config = dict(
    hop_length=160,
    input='log_mel',
    tokenizer='word',
    vocab_size=8027,
    loss='softmax',
    encoder_depths=[2, 2, 4, 2],
    text_encoder_causal=False,
    text_encoder_fused_qkv=False,
    text_encoder_dropout=0.05,
    text_encoder_experts_per_token=2,
    beta1=0.9,
    eps=1e-08,
    final_lr_fraction=0,
)
Rows from block 4 of the text encoder of a small contrastive audio-text model, named by matrix and row number. Rows with one number belong to one neuron. Each number is 128 + 32 x the weight over its row's rms, rounded and kept within 0 to 255. All counts start at 0. Numbers have three digits each. After the name is the row's rms in percent of the matrix's.
After each neuron's rows are labels from the 100 texts, of 14848, where the neuron reaches its highest value: "tokens" is the input token at the peak. Only what is clearly more common there than usual is listed. The data: read English sentences (LibriTTS-R).
# fc1: MLP up (text_encoder.blocks.4.mlp.fc1.weight, 768x192), inputs 96-191
# fc2: MLP down (text_encoder.blocks.4.mlp.fc2.weight, 192x768, transposed), outputs 96-191

fc1.256 113:113118081122043069109095114130155106121153133153198151180160138117097170121127162166115139111159100151121170155063143105111164118106096161102122099104113108037125132111076198171082121143172106149135114100096072135127107128131145143152085127073077133129139155073115097125136127073124160121
fc2.256 133:106112133174088202090186117115168077048090129141136194149181154178124178110130086145111176152110098218206145133107126118164158140143030123099131119197092112091135108133058160151092086126160148131142141128125135132123068196133160096086100101113131118171165119089120082129075145089139129115
tokens: "be"; "they"

fc1.214 104:112094146125101140160144143172096126116134099122061205147125096057148155119102091142082102102089156141112207122091145166178159114157105129135096164112139125135128154105131175161077086121160132135085071112108129130162182118098174128159110121079118126130094134172123105091114139069161120104
fc2.214 129:073112081122103177157099134146142093098157133134067194078127153107118189196136085157085103108191094177128147144120170124143147130145149195099126115181196145138167175158119115155072105157151138145082166166127119131145166188116138160150119142158118087164103139172154116127072155113150122095
tokens: "they"; "very"

fc1.615 095:151077107141165082095082143124136136089105101110108155134081074155080156146073152168115121140144060131113113111111101110124193139126096164149119194114095077097131112093151133108126127155208129178129134101113115094104077121083183070177064116155088127146114114135076153125165150098067131115
fc2.615 128:117123134149129175098128160078132116063101157092120136158115156130129142230111209180162139120170097150171123092116121113142128138131101113124159170187145091100148191131158118096108121150122131147136158143158130157112084139112169076175100139158147118224120128118108127187133144138113136098
tokens: "it"

fc1.292 093:072070099150080098171170111139137110160180150141143120149169061119132149060169153167147159151070098098134117139069108116132116147072165112077113122121102081095135099169044161137127169139125064158162112096151065142102115100088132113081099136107080122130136139132119177148108141093094160159
fc2.292 110:112098135179097118086164113140132090121128100153134154168203152118154207068097093116114148184120069146184171082117123151156144108197109136147100168142096183130094062144081123078126129046148153103156122121126140164140067147116134160160162063137116144130164091142104075163143158082131160118
tokens: "<end>"

fc1.339 120:197118169132068101097130127122121118128124080111112134146157110065123134080132132107070095146081094144127122146090104145107164074153087138123161143087156080146094095122127139174087178096164107139099122133132130113138188105090157109129080098142112123123177127147066117100164094172082109180
fc2.339 114:080092149124104124076137149104215082118092157136089138171186163087143139070137114070116151183156201144147161184140138117104108150094114099143121137161131149133163102120135142135113142108147106133134154111097125195157138136233078097080133156084109123087150139149143115150167112160102153158
tokens: "or"

fc1.240 103:133101055113121128085193119119151106120126078101141110101115114088132118120074123172104087102100129165125145209064120066122155117168112099080032124134138087093159132169055171159085135187123094123142100130117101142154115146105145116114121109109117110135120103074091080129108133152150172136
fc2.240 111:085145115131095121072127085114154133099108127119126119063133126134100140150105088113091095080229104146147163163083114096074095164065128138148100152188163105198122176137102172111136114146105188120153141077115121137121109171138139117131127185159105136120087126132216084168113155106168068087
tokens: "be"; "anything"; "gave"

fc1.188 113:157101133142095150136148140120127178102121141105211174106151140121121104116146070140050130080102166116123158164073154117075170122158070157201173139088149137127046083127095111144069117107142138097144077149154168136162125094120196151078148110141123113149202102164078145147100084133110168121
fc2.188 145:146123125139131178092159176098122118038099158102168138138183157139149133115171105121144114095104151091168150105095176119107145124166090115155178120122145155128188113114096095118120125121163094113187109124149116235114100153178115127126137101092147085153144175119138125194116100118075116133
tokens: "would"

fc1.362 100:099127086130071122140111142132137093080112126123155138174154137137131185134091127163146121123084093129136131123148174084100148087108106158181084120137093131086121095123050162079119130107190145114151174092144061116132081126123152138176090090063105088157134128114146107067088154075176122183
fc2.362 145:110135134196129172130140157075137108073107100098133106191197139132114192185113133176136123140127082173194117126156124107133144120142060099140112128212125110136142140134062134108099139102149128134139132130123116150109069194096177079165107136131126111216125135115106067093082120100170129113
tokens: "it"; "think"; "did"

fc1.385 099:112102099128122130169071100119102130123109063145112179144115067125091101109137101154074083101139094122099123164092169123139124138140040175155089156109149095068106152126130155133114113087219117062141137121104147146100211144107175132144124183088079093096115117114148110125127128143102172093
fc2.385 129:090086129185138157136107125093112142085113155138105147164170152124107128127158164158150148109200130175162132115083140090149144156167088106108116151177177110075107131136149136111093146132181100107147161121104158232135144179069164140107104169092120086139122139115162148130130112101069174089
tokens: "they"; "there"

fc1.263 080:093093094158057093151133109153124181173184094157141141133098074135140134079115153103104121151084099114087057073121176141136122090086127161150099117083074100119088072123056165163080141135167107132147100113112087125082104093080180106077131095108088120129165152135093144109110167096105176125
fc2.263 108:106146103255092126166178143103114145148177129148112097198206123152115200052125131126170161166101120115138098102144121164146094099077141121106164105144107143156119086138066164095140206099126094096157114106142112151078054122100181127113155150122117156109138138123125113120133169097107161117
tokens: "<end>"

fc1.590 105:151137203201189136077079071069086094114092070099131093082080129089123079133153121091116156145097176172048164190136122133067126052174107135114125115094172107153139136129137094153131142092115139121118169155130153130122184113143147116113152123125128085062156140086121153125149116120138117146
fc2.590 140:138078120134151113113154150075105093132050057061109144113112095108079119117146043157148163203093142160130151181127125126101187106164100147158103173117112141153134051160070105108097101108108118145154143159122111093099176166119112108085172113124080092118120174172126085135110120126165158160
tokens: "or"; "thought"; "both"

fc1.556 104:077061073107068051140114148119129140119136141150141165146170141116129156116152143162145094128159100158088139099093073202158144097148092171152097121077100098124160170138110225189116124163196119149115117116081116108111109094087142117096089130151062113155137086090166175106155152115122173114
fc2.556 113:061165129152118117104154102112097140089108113157111133138188160160086163113150148176091118120152130192215224158121116087129154152137093086098115125188166145123149139100093171079174146120137135093134157094095117152166121091130144138094097113105167136161110178096149110065094089106149145149
tokens: "they"; "there"

fc1.275 090:138123153187162100155100129157138118158121060128141084066103048061123118092099165128119168121087112172069107132128112092095116090103116184127121116100077069127074088113096132122129150103199140129114108077165120120065144123095155084106128093075116091071123121119128139144133134118117136125
fc2.275 092:062126074206096077134180127155136135133157132149057100158149127140095159032136111089127171188103127143165153138126110119162103110137144088115134109150132160135105089131131141086153208161117147122179146124142166120132100115144098159122125153124138134095172193114141133092084166141098207129
tokens: "<end>"

fc1.124 091:094084068154068115140071126147121118161148114139155107121105093153138121112128101116168160132087111127084084090130175095080112087124133176151122075111109107133122091127062164080115156084143176147150139096173079141079103128080164150086140092120120092112149179106150142144067138113123153148
fc2.124 100:078129119237096138179162139116104077120126112111084148209202125152128216071153106123134132167134144162183115136141143137131113116099135140103161143161149140155158127147093157061123213103123112088169140102133132191105085147139148141089164145124138099099126152115149099146147133087080190123
tokens: "<end>"

fc1.56 107:104110087105057139085179150146112120093127117187181196179153174150149113078145079136123102111111177152141188116085205119099143124133152147162147136102110150124082124146070141122139095115121082108113101147141133162134099111067132134134121072124127152099105161151099140076096125116140169099
fc2.56 122:113129105120163140178138161128146140062099165147160101181175136075185144144117136119130144145132141091151098038108116160155100176174113127168166110155114134127141123111146072073154157131142074124152111160136122193127101114138101073099171089145185154142112155155183124131107136117138155124
tokens: "would"; "looking"

fc1.451 123:161130134137031037114095138107127105150130127132146157175148144141121153122159159103104098204134081127063148165116160153098151116105125208126138156116158111103098072127128158140045189071115080170079097140111135088117217106088137170145108125127057139128195091167072085086146129154113155076
fc2.451 113:109113166120136141146145157071165075140173125126097184187174098111081171133138145118122141174142166112161121164111185144114166134076103138132108087163167156163107140095164118098087154120084070195152135167109097214167180131164080136116122145167126128132141192129106193149199070128137128112
tokens: "or"; "of"; "thought"

fc1.178 103:116136102160122097180138123124116138169162133140144167135084080152073076091094104115171096142086032131074087108137140103139158124169097186126173106146096089125162081149068131125055159125175153143104099139109127131111158138071153120131089131136075118098116100080131150153131160061070170079
fc2.178 135:111126095255111065134114120129142149143158123160102099146102075131093024041126097119156149147111106147077117096134137136172152109144122127112123137113083114116136064137078148135112123139162143144142120151152108125109164114079133142105114137134097137101114122094148154141114190088134181137
tokens: "<end>"

fc1.566 094:155103104161081094142118168181122171147153094125153124084091113074138101093059104120118108167093081189056118104096165089108149095153084173124100110066085093128113120162080128130087142150182119188138108118159133143099105102071183146120132080120091141097124174130114155115108138093146151116
fc2.566 102:094132083187090103129172113121107134133210120173097095160155091171068137042143107120166162151131120117142111120150113109146104102140141102107175099145127157174146083111116129069144202085086161071153151136135144169095113130146086140138152163126158151083111190104162143137106198133142194142
tokens: "<end>"

fc1.235 093:141104189121109119148119133100127113109100103097115204146140115091192167084104124121084107126038116125093094150120114176127164120139148178108174199092154123113175088125144135175069167145179079145099121131130127120113140052112185121129083115138091106127151114137103097096165121145072169150
fc2.235 098:129115087159139173133128178129114127115143170130093137152169189144150133185107173122158086156170118159121076130123091106148123161174119177135160086175163149167160147178172071093104095161088165136111200165135145147178115157129076167151137107160130165191092136183172130115148148142090110155
tokens: "or"; "her"

fc1.393 107:161139133140110144090132053073129081126139086151130131178120113146111168099084111148133173110110124105112138181097156136089143071111149120090069130135122130080123099133087204096149182114132126092120137109205064130164092134138156123159096125084116169118185162071059159135098149155136143158
fc2.393 117:161128076169084117103131099095146076136116119169151124144132151140095161157128054100113152104116124132089120173106122119105138153103100085119106181149124162141092162150082149153159083116136156074166176097120104145193060149159202089155174104124093138143093139091077160166140146120151135084
tokens: "be"; "king"; "empty"

fc1.75 115:073102108141114089059099117079129084106113103154141076163174123126064149121118121145062112112095098130142100151140105105139130086139123129171137193126131118112112119114132153145121070162221137126140151112141109125132094122140217111116111098118144102157148083159123080104133118095083150203
fc2.75 124:099118130201128109101128135084090122065070107115104075188169131113087152176140150142169116150143140135161108130193146145116107124178101100157093125160127118139154161135136102088162104143098150122178192088163136142106090109130137051143142115127176141207084152171132110058092151138209144138
tokens: "it"

fc1.476 107:173151191123053122095183155186165148132164100094097115140105077064154102087102071085051115133094096127160124079123154091127148097111154075087148145137149130115062132114140183163093161114152094150097080133142135126149131153094149134131058137122163157115113156124069128124115096116096128121
fc2.476 115:076118058152123115120186066127105140153217164114112125146130153171107141160121057116117146130159138094169080158124123116153166143161163156081121129136138193138144169100130163174137105167084134191114161149134120111180112143118100170120100150171155167169186198097152141111079165108132159091
tokens: "very"

fc1.410 101:207088103130110147092123083095114075093087048110152133160165159090127104081096092102058095112117177143150171178064152078086154120158083139157143138095150124099081120109090093121131147124138124136157122160121143132142155086137143143109104126111134141125187130191075076111107142088130141171
fc2.410 120:073089097127141160116081101093155077090090208119100148156184184180107104164178105147093162160066172177135114178120135138114099125139086097157112109160134171167130145126095144182113139145134130149118110142187149141149104143178147135114133139134121099136196146084112161155127126188134143154
tokens: "would"; "we"

fc1.206 101:117087139134090112175136165084109106130115125114103137136159131131147180112155132149108074164110137164070070162127097167110150122143157142168177131120149106155144064147113146175079180132141126102082164140131096102119159083096186168143094112157091095168191100167100120085159101106093156137
fc2.206 121:109086102177111132135096187091145109102125160137096125135151228127134170163109155128121095158172121167108105133137118129076162128120098125111136117162172159175120123135171138096114141126139152150113200137147085197152137155118131156133127121144151110224171158157167145145124095161072129169
tokens: "or"; "were"; "are"

fc1.689 105:107098095142042073103110130148160079117157133184192152170164092078092164118101115161083136074146104120106153135059167081131165135125100185134091111107119097062127100094065168179104149141183117156123106096106066122131130110112163114157090079090077118116126144116092126090110149079123153137
fc2.689 105:123127162159146199100124111130183075063091110126156199116151133131113165190112063102111137107112117214180132151123139096119116137129067128167140110183131138100150126182108122149102083146133163088154143128146126135121065195113169069122108098158137153127125125088099083116053136107148084097
tokens: "be"; "they"

fc1.707 109:133101164147079078136086135151137167116134126110161181179131123080191154103093135130113153176085140145075104153126187112120188085172107217132139149074122114169074072103130125137069149108153128138077105127180139135125142098102142145107124124093093108111168143143104111088190094122158152133
fc2.707 108:135095142156140158119139148089144155116109175106115130147168155145195101157130189120187104200159133185122091184109095143121121139164109154207110106167110131165152130176108075065079153161130080106099168161128140176158066168078143128128089136115091150121118086116132094109142156095071137145
tokens: "or"

fc1.440 091:151153140176148131184155186135124177166133131118114169151156122142141137091143115130114190179070087127073079112149109162149131113079167170105135066075114126099115072119100162109122209084158116143165072122128127151090147118061203126097156142107124115107133177150087144057124157093114130130
fc2.440 116:087161116251106144158150159119127136115159196181145152176191146148161200122137189149171171154119101139113133107123111131118111092139130129120141111163083123151154074105073162088162174131152136122176154103208152163052039147087152111091124075139153136132154119121129150119117179079088161139
tokens: "<end>"