Rows from block 3 of the text encoder of a small contrastive audio-text model, named by matrix and row number. Rows with one number within an expert belong to one neuron, the router's apart. Each number is 500 + 25 x the weight over its row's rms, rounded and kept within 0 to 999. All counts start at 0. Numbers have three digits each.
After each expert's rows are labels from the 100 texts, of 14848, where the router gives the expert most weight on average: "tokens" is the input token at the peak. Only what is clearly more common there than usual is listed. The data: read English sentences (LibriTTS-R). In brackets: how many of the 100.
# router: router (text_encoder.blocks.3.mlp.router.weight, 16x192), inputs 96-191
# up: expert up (text_encoder.blocks.3.mlp.up, 16x96x192), inputs 96-191
# down: expert down (text_encoder.blocks.3.mlp.down, 16x192x96, transposed), outputs 96-191

# expert 14
router.14:447471490461503526498477454511492521471506484473482532489496502476485504540520550509519496494514539519463549472504458507504487456518560482535466463545537526519522478492507472494550494465485508471495473492463490515551512500506475531513510489532533516518531491540552541490493504493507532478
up.1:477517520496476518519509504503476522487529485494475542513526491467437535466526494515481510494487518463503493477509503520532503477514540459502519484476556518477515464503495493529535523478491455466505448482434532522489518491485516498502524500501501497482486528554496512472530489515535532483
down.1:509451491500448532519496528533462533478505503472501541502522466466483510525480521541508475509516485485511489496491543446523517504520531528492524532507560465498482493501522456439510544490497478519455492473502464533526551480466501493477494464500513479512510479539580508546504498481482494467
up.2:541471512483492536523538501493495515485488466490486434468462495470560489470480512482480521495464498483527480504534488533514453507536509528505542496488509500511488482493511459466478528518509430484451490531521522472496485455488454447532511518503524519513498487502461519486464538533513514496
down.2:514530501482537498545480485471506481544512476492546474458518471506475545480476503519461501462508506478479493519465466510483477500453523516522495468491511488507504506482473518502482516543485498522537523523495522461518534475519481518516505512522491514475551490514511530463499528501505547490
tokens: "much" (60); "that" (34)

# expert 2
router.2:476449463466530506472499480479454546461499471482472476468457514489523487515484490509482480494521492486514530497510502536493462464525464533516505482495515513520502515512524506467478472529539559485498526525503521473529509513519499522499537498511502498516525473465506523470471541541537511522
up.4:507479500518483498463502509496501517538516481485502452506510525505463461500500547469500443499532490516458467519497494480506471555478513494512450495516466466453544507506477508523457524526509476510472491473505475495482529512499511526482473501506502538518542457521501440498496499503522542491
down.4:526479496511517527515518470524507473515512517523478472467503464463451493495469510530487528439507530472517506542504470489466518510536482512511564517526530502511482480445490508490490516498507505479463503499496520507500546517485514439531449507518537468486514539499515526520475523508490490497
up.5:525489498520496485503534499482500534520531500508534514495452493477519478502502508479487500519506440474480503472502472531478488491523478546514514502466521461538495482511532504502486478495489490535463469528496519467507529489474470475481513482511451520514512463467463524512491449526485422464
down.5:513512497512537529560525490513476507497514487520505492478475522469555513527485538535540493454470449476495487458500449562468498510529512539484474510485476505548473500544506526493495469544471531493514499526485492448491506526467470492497512483496480532530486503494518495512497509502501439498
tokens: "by" (52); "without" (14)

# expert 13
router.13:479486522468460511489519508502480476468516497489484523497502467553551454499544519513521500496527523487527484526538532517533489484478490528527543485535502495532461521519515472475519531502479489496472511487503488508478517499457517496508529493506498469489493515479547505497494491531516493457
up.0:506480467487508476487540508482489498479492489544492487460466459521519460446492511511543500483507507465499488507497478520513478503521482495533497475485495473500521548529500491521561490501530496491507503493460495491499536506483474474491511485527512542506425515504507491452499498538472507541
down.0:535461492506503518473545525488475544520469530513501513478489504491506431520542540529543462528527509465495481542491474553499510475518484465482475436490530460449525481522503483536479491476487474504498518495477502528506515533474500451493511460516506498507527497476511507505521466530460512521
up.1:500497526505487508500512485528517510526530472487485510497524472458547535469440492474474492468473485517467524507479489515543535530495473490483500538482518524497477519461513554514466448526502480532478459498537489452542494506505498520509466499499492493498530492506489474491486464492497507504
down.1:436490492474496492531507516481485513511562523474498526506518506467540554516495457503491499487502447469502512491487490518481535524502488530450514535491538541511510518471495544542466473529512500564509494528494494448539512526472505533511488479514482486543541505534509494520505496486517522492
tokens: "to" (65); "but" (34)

# expert 5
router.5:524546542559551536534542542513551540531522534517521530540540525520507491546482493498489456516472496480503524546480498462518516522513489512495495503521510492449531535513513488511492497514502482471511492497491520466519493502488497505500498515503504474518490507515463461500474516508494482493
up.10:498497499495508490488514491502500522528519503503504500479467502499495540473494474476508472537520487488498461482520523494532476502499510476437489539514500504550446494526536479507539448487511451547448512465445501442478497520475468528465508529495435522516527488470524492500508478447497418484
down.10:504472523530566509530503499467516521512471490487486494527546479499483492507515473517475567505464520512532490528508516505510473536473509488513528512512535550504453524512510472505492510479546471502498436470526485518485495531513520462494520495528495497497510484467510517512499484494495491498
up.11:536504500512476495486510508474488495440470484485544502496507496515500483494522489492444502489462497454510543539504521508452488473549507531536542486483510486514468476477473489471510488484502509462520497526536541516515482489514521466492547483494512478505507494544489529500468499506491502530
down.11:514513538539494504507513558484523481452498484508543498518519480526488482559516552505522500466527497510514507462484523505485484524515508500555475515548496471507525494500490465465483488496469527488552494511484528516504472502482490461515460499478520502513451499509535481503465492471500487505
tokens: "i" (7); "and" (7)

# expert 8
router.8:453496479454481510489513497508521518483491525491465540472472521478520500495473478556489528480510520510515485487504462504500465506510478500470498453525529547559521523472504508484544476517487536456497521558509507531544505505542500509527497560492519506511453531485531520486494509505512503528
up.7:501534548506467500534495538512535494483545492517470545500523499497527522430463539485460505482483458510512541506490476525533542508496446485495504504473486475501500523476522547505490483496521447511490460529482529522501514467501461466503465472534511509501486482462469466514487488519479503512
down.7:524477557512474527513503519475510492463482485498469494499514494479499512482473515510490495494436506500526487498479484530508547501510499477481543508483544475529501595503527527524509522479480441502439462519491477527552537495505495484508474506533523479528517507472521483559532454540465488511
up.8:516482482515506507518526520453494492546498470465509523523463477509485515501493524511521490517463506444453488511522483532464536443502545513510476498479489471459545469465473495509484520489480434540482519494490499488468535470496501478524504469494474476479527484498491498493520511509493543517
down.8:463494511537504523525532516509504520535494484487487490478466499462449467472513527573499521479533520516512471510512468512461499467435572489518480530499490440517539497529511503527506514498531494513502482536502515479470522525474518445467479465514468491465504487511506514531538531488491537503
tokens: "three" (10)

# expert 6
router.6:481484460493488514477502504485472492482487511556459521490471521544503487485528439497453515495532548478497519509536530549491510480495476449547477484509472515515510539516501559500498437473504522509540506510532519553508519537501561495477515454547487514487493490529507493482511481488503533516
up.1:530488513491481478488484489537535497522502480468467487482451456463483495497463475494475514492498486500501480456528529498523583497496457514471487506528504518460505519445505508522456458495507479566488522492511515481550524468504494531508452481502521487542521506512490527512526506491494487512
down.1:493510511513497489479478532499544527526528515475496495514495521514436527527461481499463519543504510506475504519471502527534512482464516484526519477492488454513550523463496483528434478510515475527481479508502525505516509488509524475496478528572541496526477511495463481489503509477508511510
up.2:545482497540523502534475508481513517495477522509510527455461498525515517509496457472478513492489518493423466495500492519479559491531520512517481479486466506514486473449459536492477502514487526502492481482493485524472518496442544489522504478538455483474529519503510524493499512526469483454
down.2:551480539556511491505502537511516471481438473477496513487504479482504512512491491470484534500491538505477492457470492515520539525532482497469512486551502523491473493446481525509490519465460498519496495498493512503490527516470532498529483494503500454475498455531507544496519480473478468475
tokens: "not" (94)

# expert 9
router.9:484539490445486488485513533519493456502490535484466465452492487497528529489512491514517535504482507538515540476533476503470484483471523472499513476535500520514478483501510507539508474489500534494522514526510508523550539530525480545487473526488554525534503506524519498507465527492524484498
up.3:531516520532528520473520483446488477532513501505528475505493538489521515471482497493483488535470529499519499489500508536530508525540495470486502540477463499481493481470444508534456518523498445525461466521472481536522495496451551482516488476511520520523505511539413504459545480488480506465
down.3:487492545497462516478530496436508475465493494492500458523525524524503502505534494473504507522464494501530517489491489507528518501547500493499509483501478520510514462444492498484461534493516434505485465485489470564536490476514483458514489468493525461537532513488476475505475459491475481479
up.4:525517525523514502542502532548513482518500511491467470446516457498531525487512532489525512492522506507477524507515501488457497535492486494513479490520473470446522484500474526517514488465507532513523521471505507481499544520529485531463470520475511508501465473518517490505460520486513481523
down.4:511548527543559549496481518516533491508522488500483423488498489509521508503503508482513503477533554539507472467522529483500440520490508490509489472501492513454484501490482456506503532455505534487502526498495488491471494499520509559476501564473504489452508456515515546495495539478525504531
tokens: "yes" (55)

# expert 10
router.10:442499489454486500494466474500496464467480513497480481520497541499518496456476478520505491491540543484501529518497477544494471486523466498498506470532507490536528552510537530509553460484497526520513530546543513507534506501492483538515451515507500506521443529505552505493542507481538487516
up.0:517511557514481499493485497476534492506489477485507514515510466489509521495455504516486504460533495487499485484491492486484517459462477507536486550515453444497477498506495526482458515518500512503460499498502501446492486509469535503483462506467478493496498485525468544517500549476472495468
down.0:470465462441449515510464456514492524474501538520501505521509489534536476543492540481564497459472462513515480503507518458456463501470510514519515507508496504526517574530520509496465487534502522496467471463547462493517478537501519495522489485504500502489516472493527496534487478499495525468
up.1:512470537500547515529484488504507474468484451475469519464486444467528516507467533507526531458430475479471471527525455487499567468464480514469523501494511491475485508468537488456524493477525473519511510497502493496496531478526492470487492455507533466484486495478530514553515470548486498497
down.1:493497509493503451534500507486505498488485493537498478529505488500514538491481554524514497498461483461495463519511493516494508499472523531460546516496504493527454487492561495459512512484470515531459472469481471445465518485529500520498492513435498507521513462495513478492538447549467490508
tokens: "may" (7)

# expert 4
router.4:518490466451485451450469475493483523495501503482462483533446536534475506513507481499504557484518497484501471467507476490516469512471499511490534530520486493547505512516504462470516473456473538490481523491485550549497485501506475494498503546501498499509468560489490508532498525471515522538
up.0:513504527519537576520519479489496493495537516517486522516534471513478493442499468463509471463480481514506500491481491491491482512490522490535508503509470515511466458517476521501497544532534502458499492468488460526498499480467536484472484504520483537484506497512437531507450507496480515477
down.0:498515539501486481513493518504511507492479489461505498447498446462525488466498513507485498515472533506509495522535504526506500464561477487517496473471505484448521483461483512485501491486548499516499507465477544504561510509501496486496497473495498460501511465489488539475549511507515491475
up.1:524514527542482527502552521501513516513529493505524483502526476479500476455490506462471445492470487505475522531492506478488511493484488476501485508465508469468464452512488501542476508502513462508468451496510472474489546465480541502475483473456489512486509450519462458483489450506479495496
down.1:456483470520433491523517484520508494538488476520496515448516491494480480440509506546494506515473531525520474537469470511518490507502496485500495504470496508501487548512458520504515518475525497486507493464463477506548524519524536510468519508487478510521513474491493530502512511534499518517
tokens: "and" (100)

# expert 12
router.12:507462518464516491470522492467449507472459491489505491471502490473502516533497488463486500495504521517517469474495483501444491471522551492501544495489518493547491510517532467515528488495510518499477517511544473485517517495534483455499500517535491511512540485494538534520506521475486503515
up.7:550486505523518468511488473491466490509488413493472480486508484489504505468496499487492548524510520496509462485518531491492496547480523516504509488496482490481500485476476489510501573465510493530497492485493503513472513473459542494439483496511496503495483510514499503466505500448537491488
down.7:494502517475523477450511481490519530505501523493496473464527481511506478573496523522522466502526489516491501518518507490474485534524505511466513427538499479517527516515474508528546500514503501542526547509537534487444483511478499488484451505541524496499502460507511531484474501485480495476
up.8:528542485492485474475487464508521504489498498509525513501476519544496493501486465507492531470498493513505533544501465490481538528501498501505498508538478535475484508462464574484480471507464496460468473485534442545518479522503469491477514494492467506486503478472512477534478484517518527492
down.8:530515503506478460531465523486519519530480500496546502475487477468477528551485521493484523497540528459466505475507544517506546511512515509520491471471529503480518525442486492502497515480493501545491477516482516484532523494496495467538516512522489472464510519524526542477558506466551551484
tokens: "he" (61); "on" (31); "were" (8)

# expert 11
router.11:498529525488531519522491494529511462520541522555512487505525523493516520485473512490512513525507473480526502464526542517534488490485498485491468519504470530510463508487517480478508499496479533546515491482516496509497488495515489520506497459508510561480532520470527534527502497545510462487
up.7:495462503509491483470520520473515497520502499486504508454521516502519521511477540534463496528517493516518464515506499481485527521506514501482489488482480465502482435506493486533493508511494494560513537523524512438464490484498479477489467478504492508554538474551513499511507539456461472509
down.7:503479510508548528480507516498529460506499480502467518486525500503508517487474523529500511500521513519551532495473551510500539538524474472488448479567511473492515479516475445528466488500519518514538510492476488510502496535481465512472443468495496511528523494493520492520504492456446462485
up.8:464469457459465471463512476500495496511518474478495519501471490492466458475499464570440470480487497520492462546499489464473522467523516520443488502486505482523493492536484509536485489521530483491459517545494498532496552514493520529492475497496481490519484533500479466480520464556496496519
down.8:503508469508490534519530529537502498501494537508526495554494494495505518496490470486497529464527505463522470497508525490505536531500499457479471543527492540514489486475479501433520516521432518501494530492519482524506465461472451502517481470472537495518499540506513502522482476477486479514
tokens: "said" (61); "he" (21); "she" (13)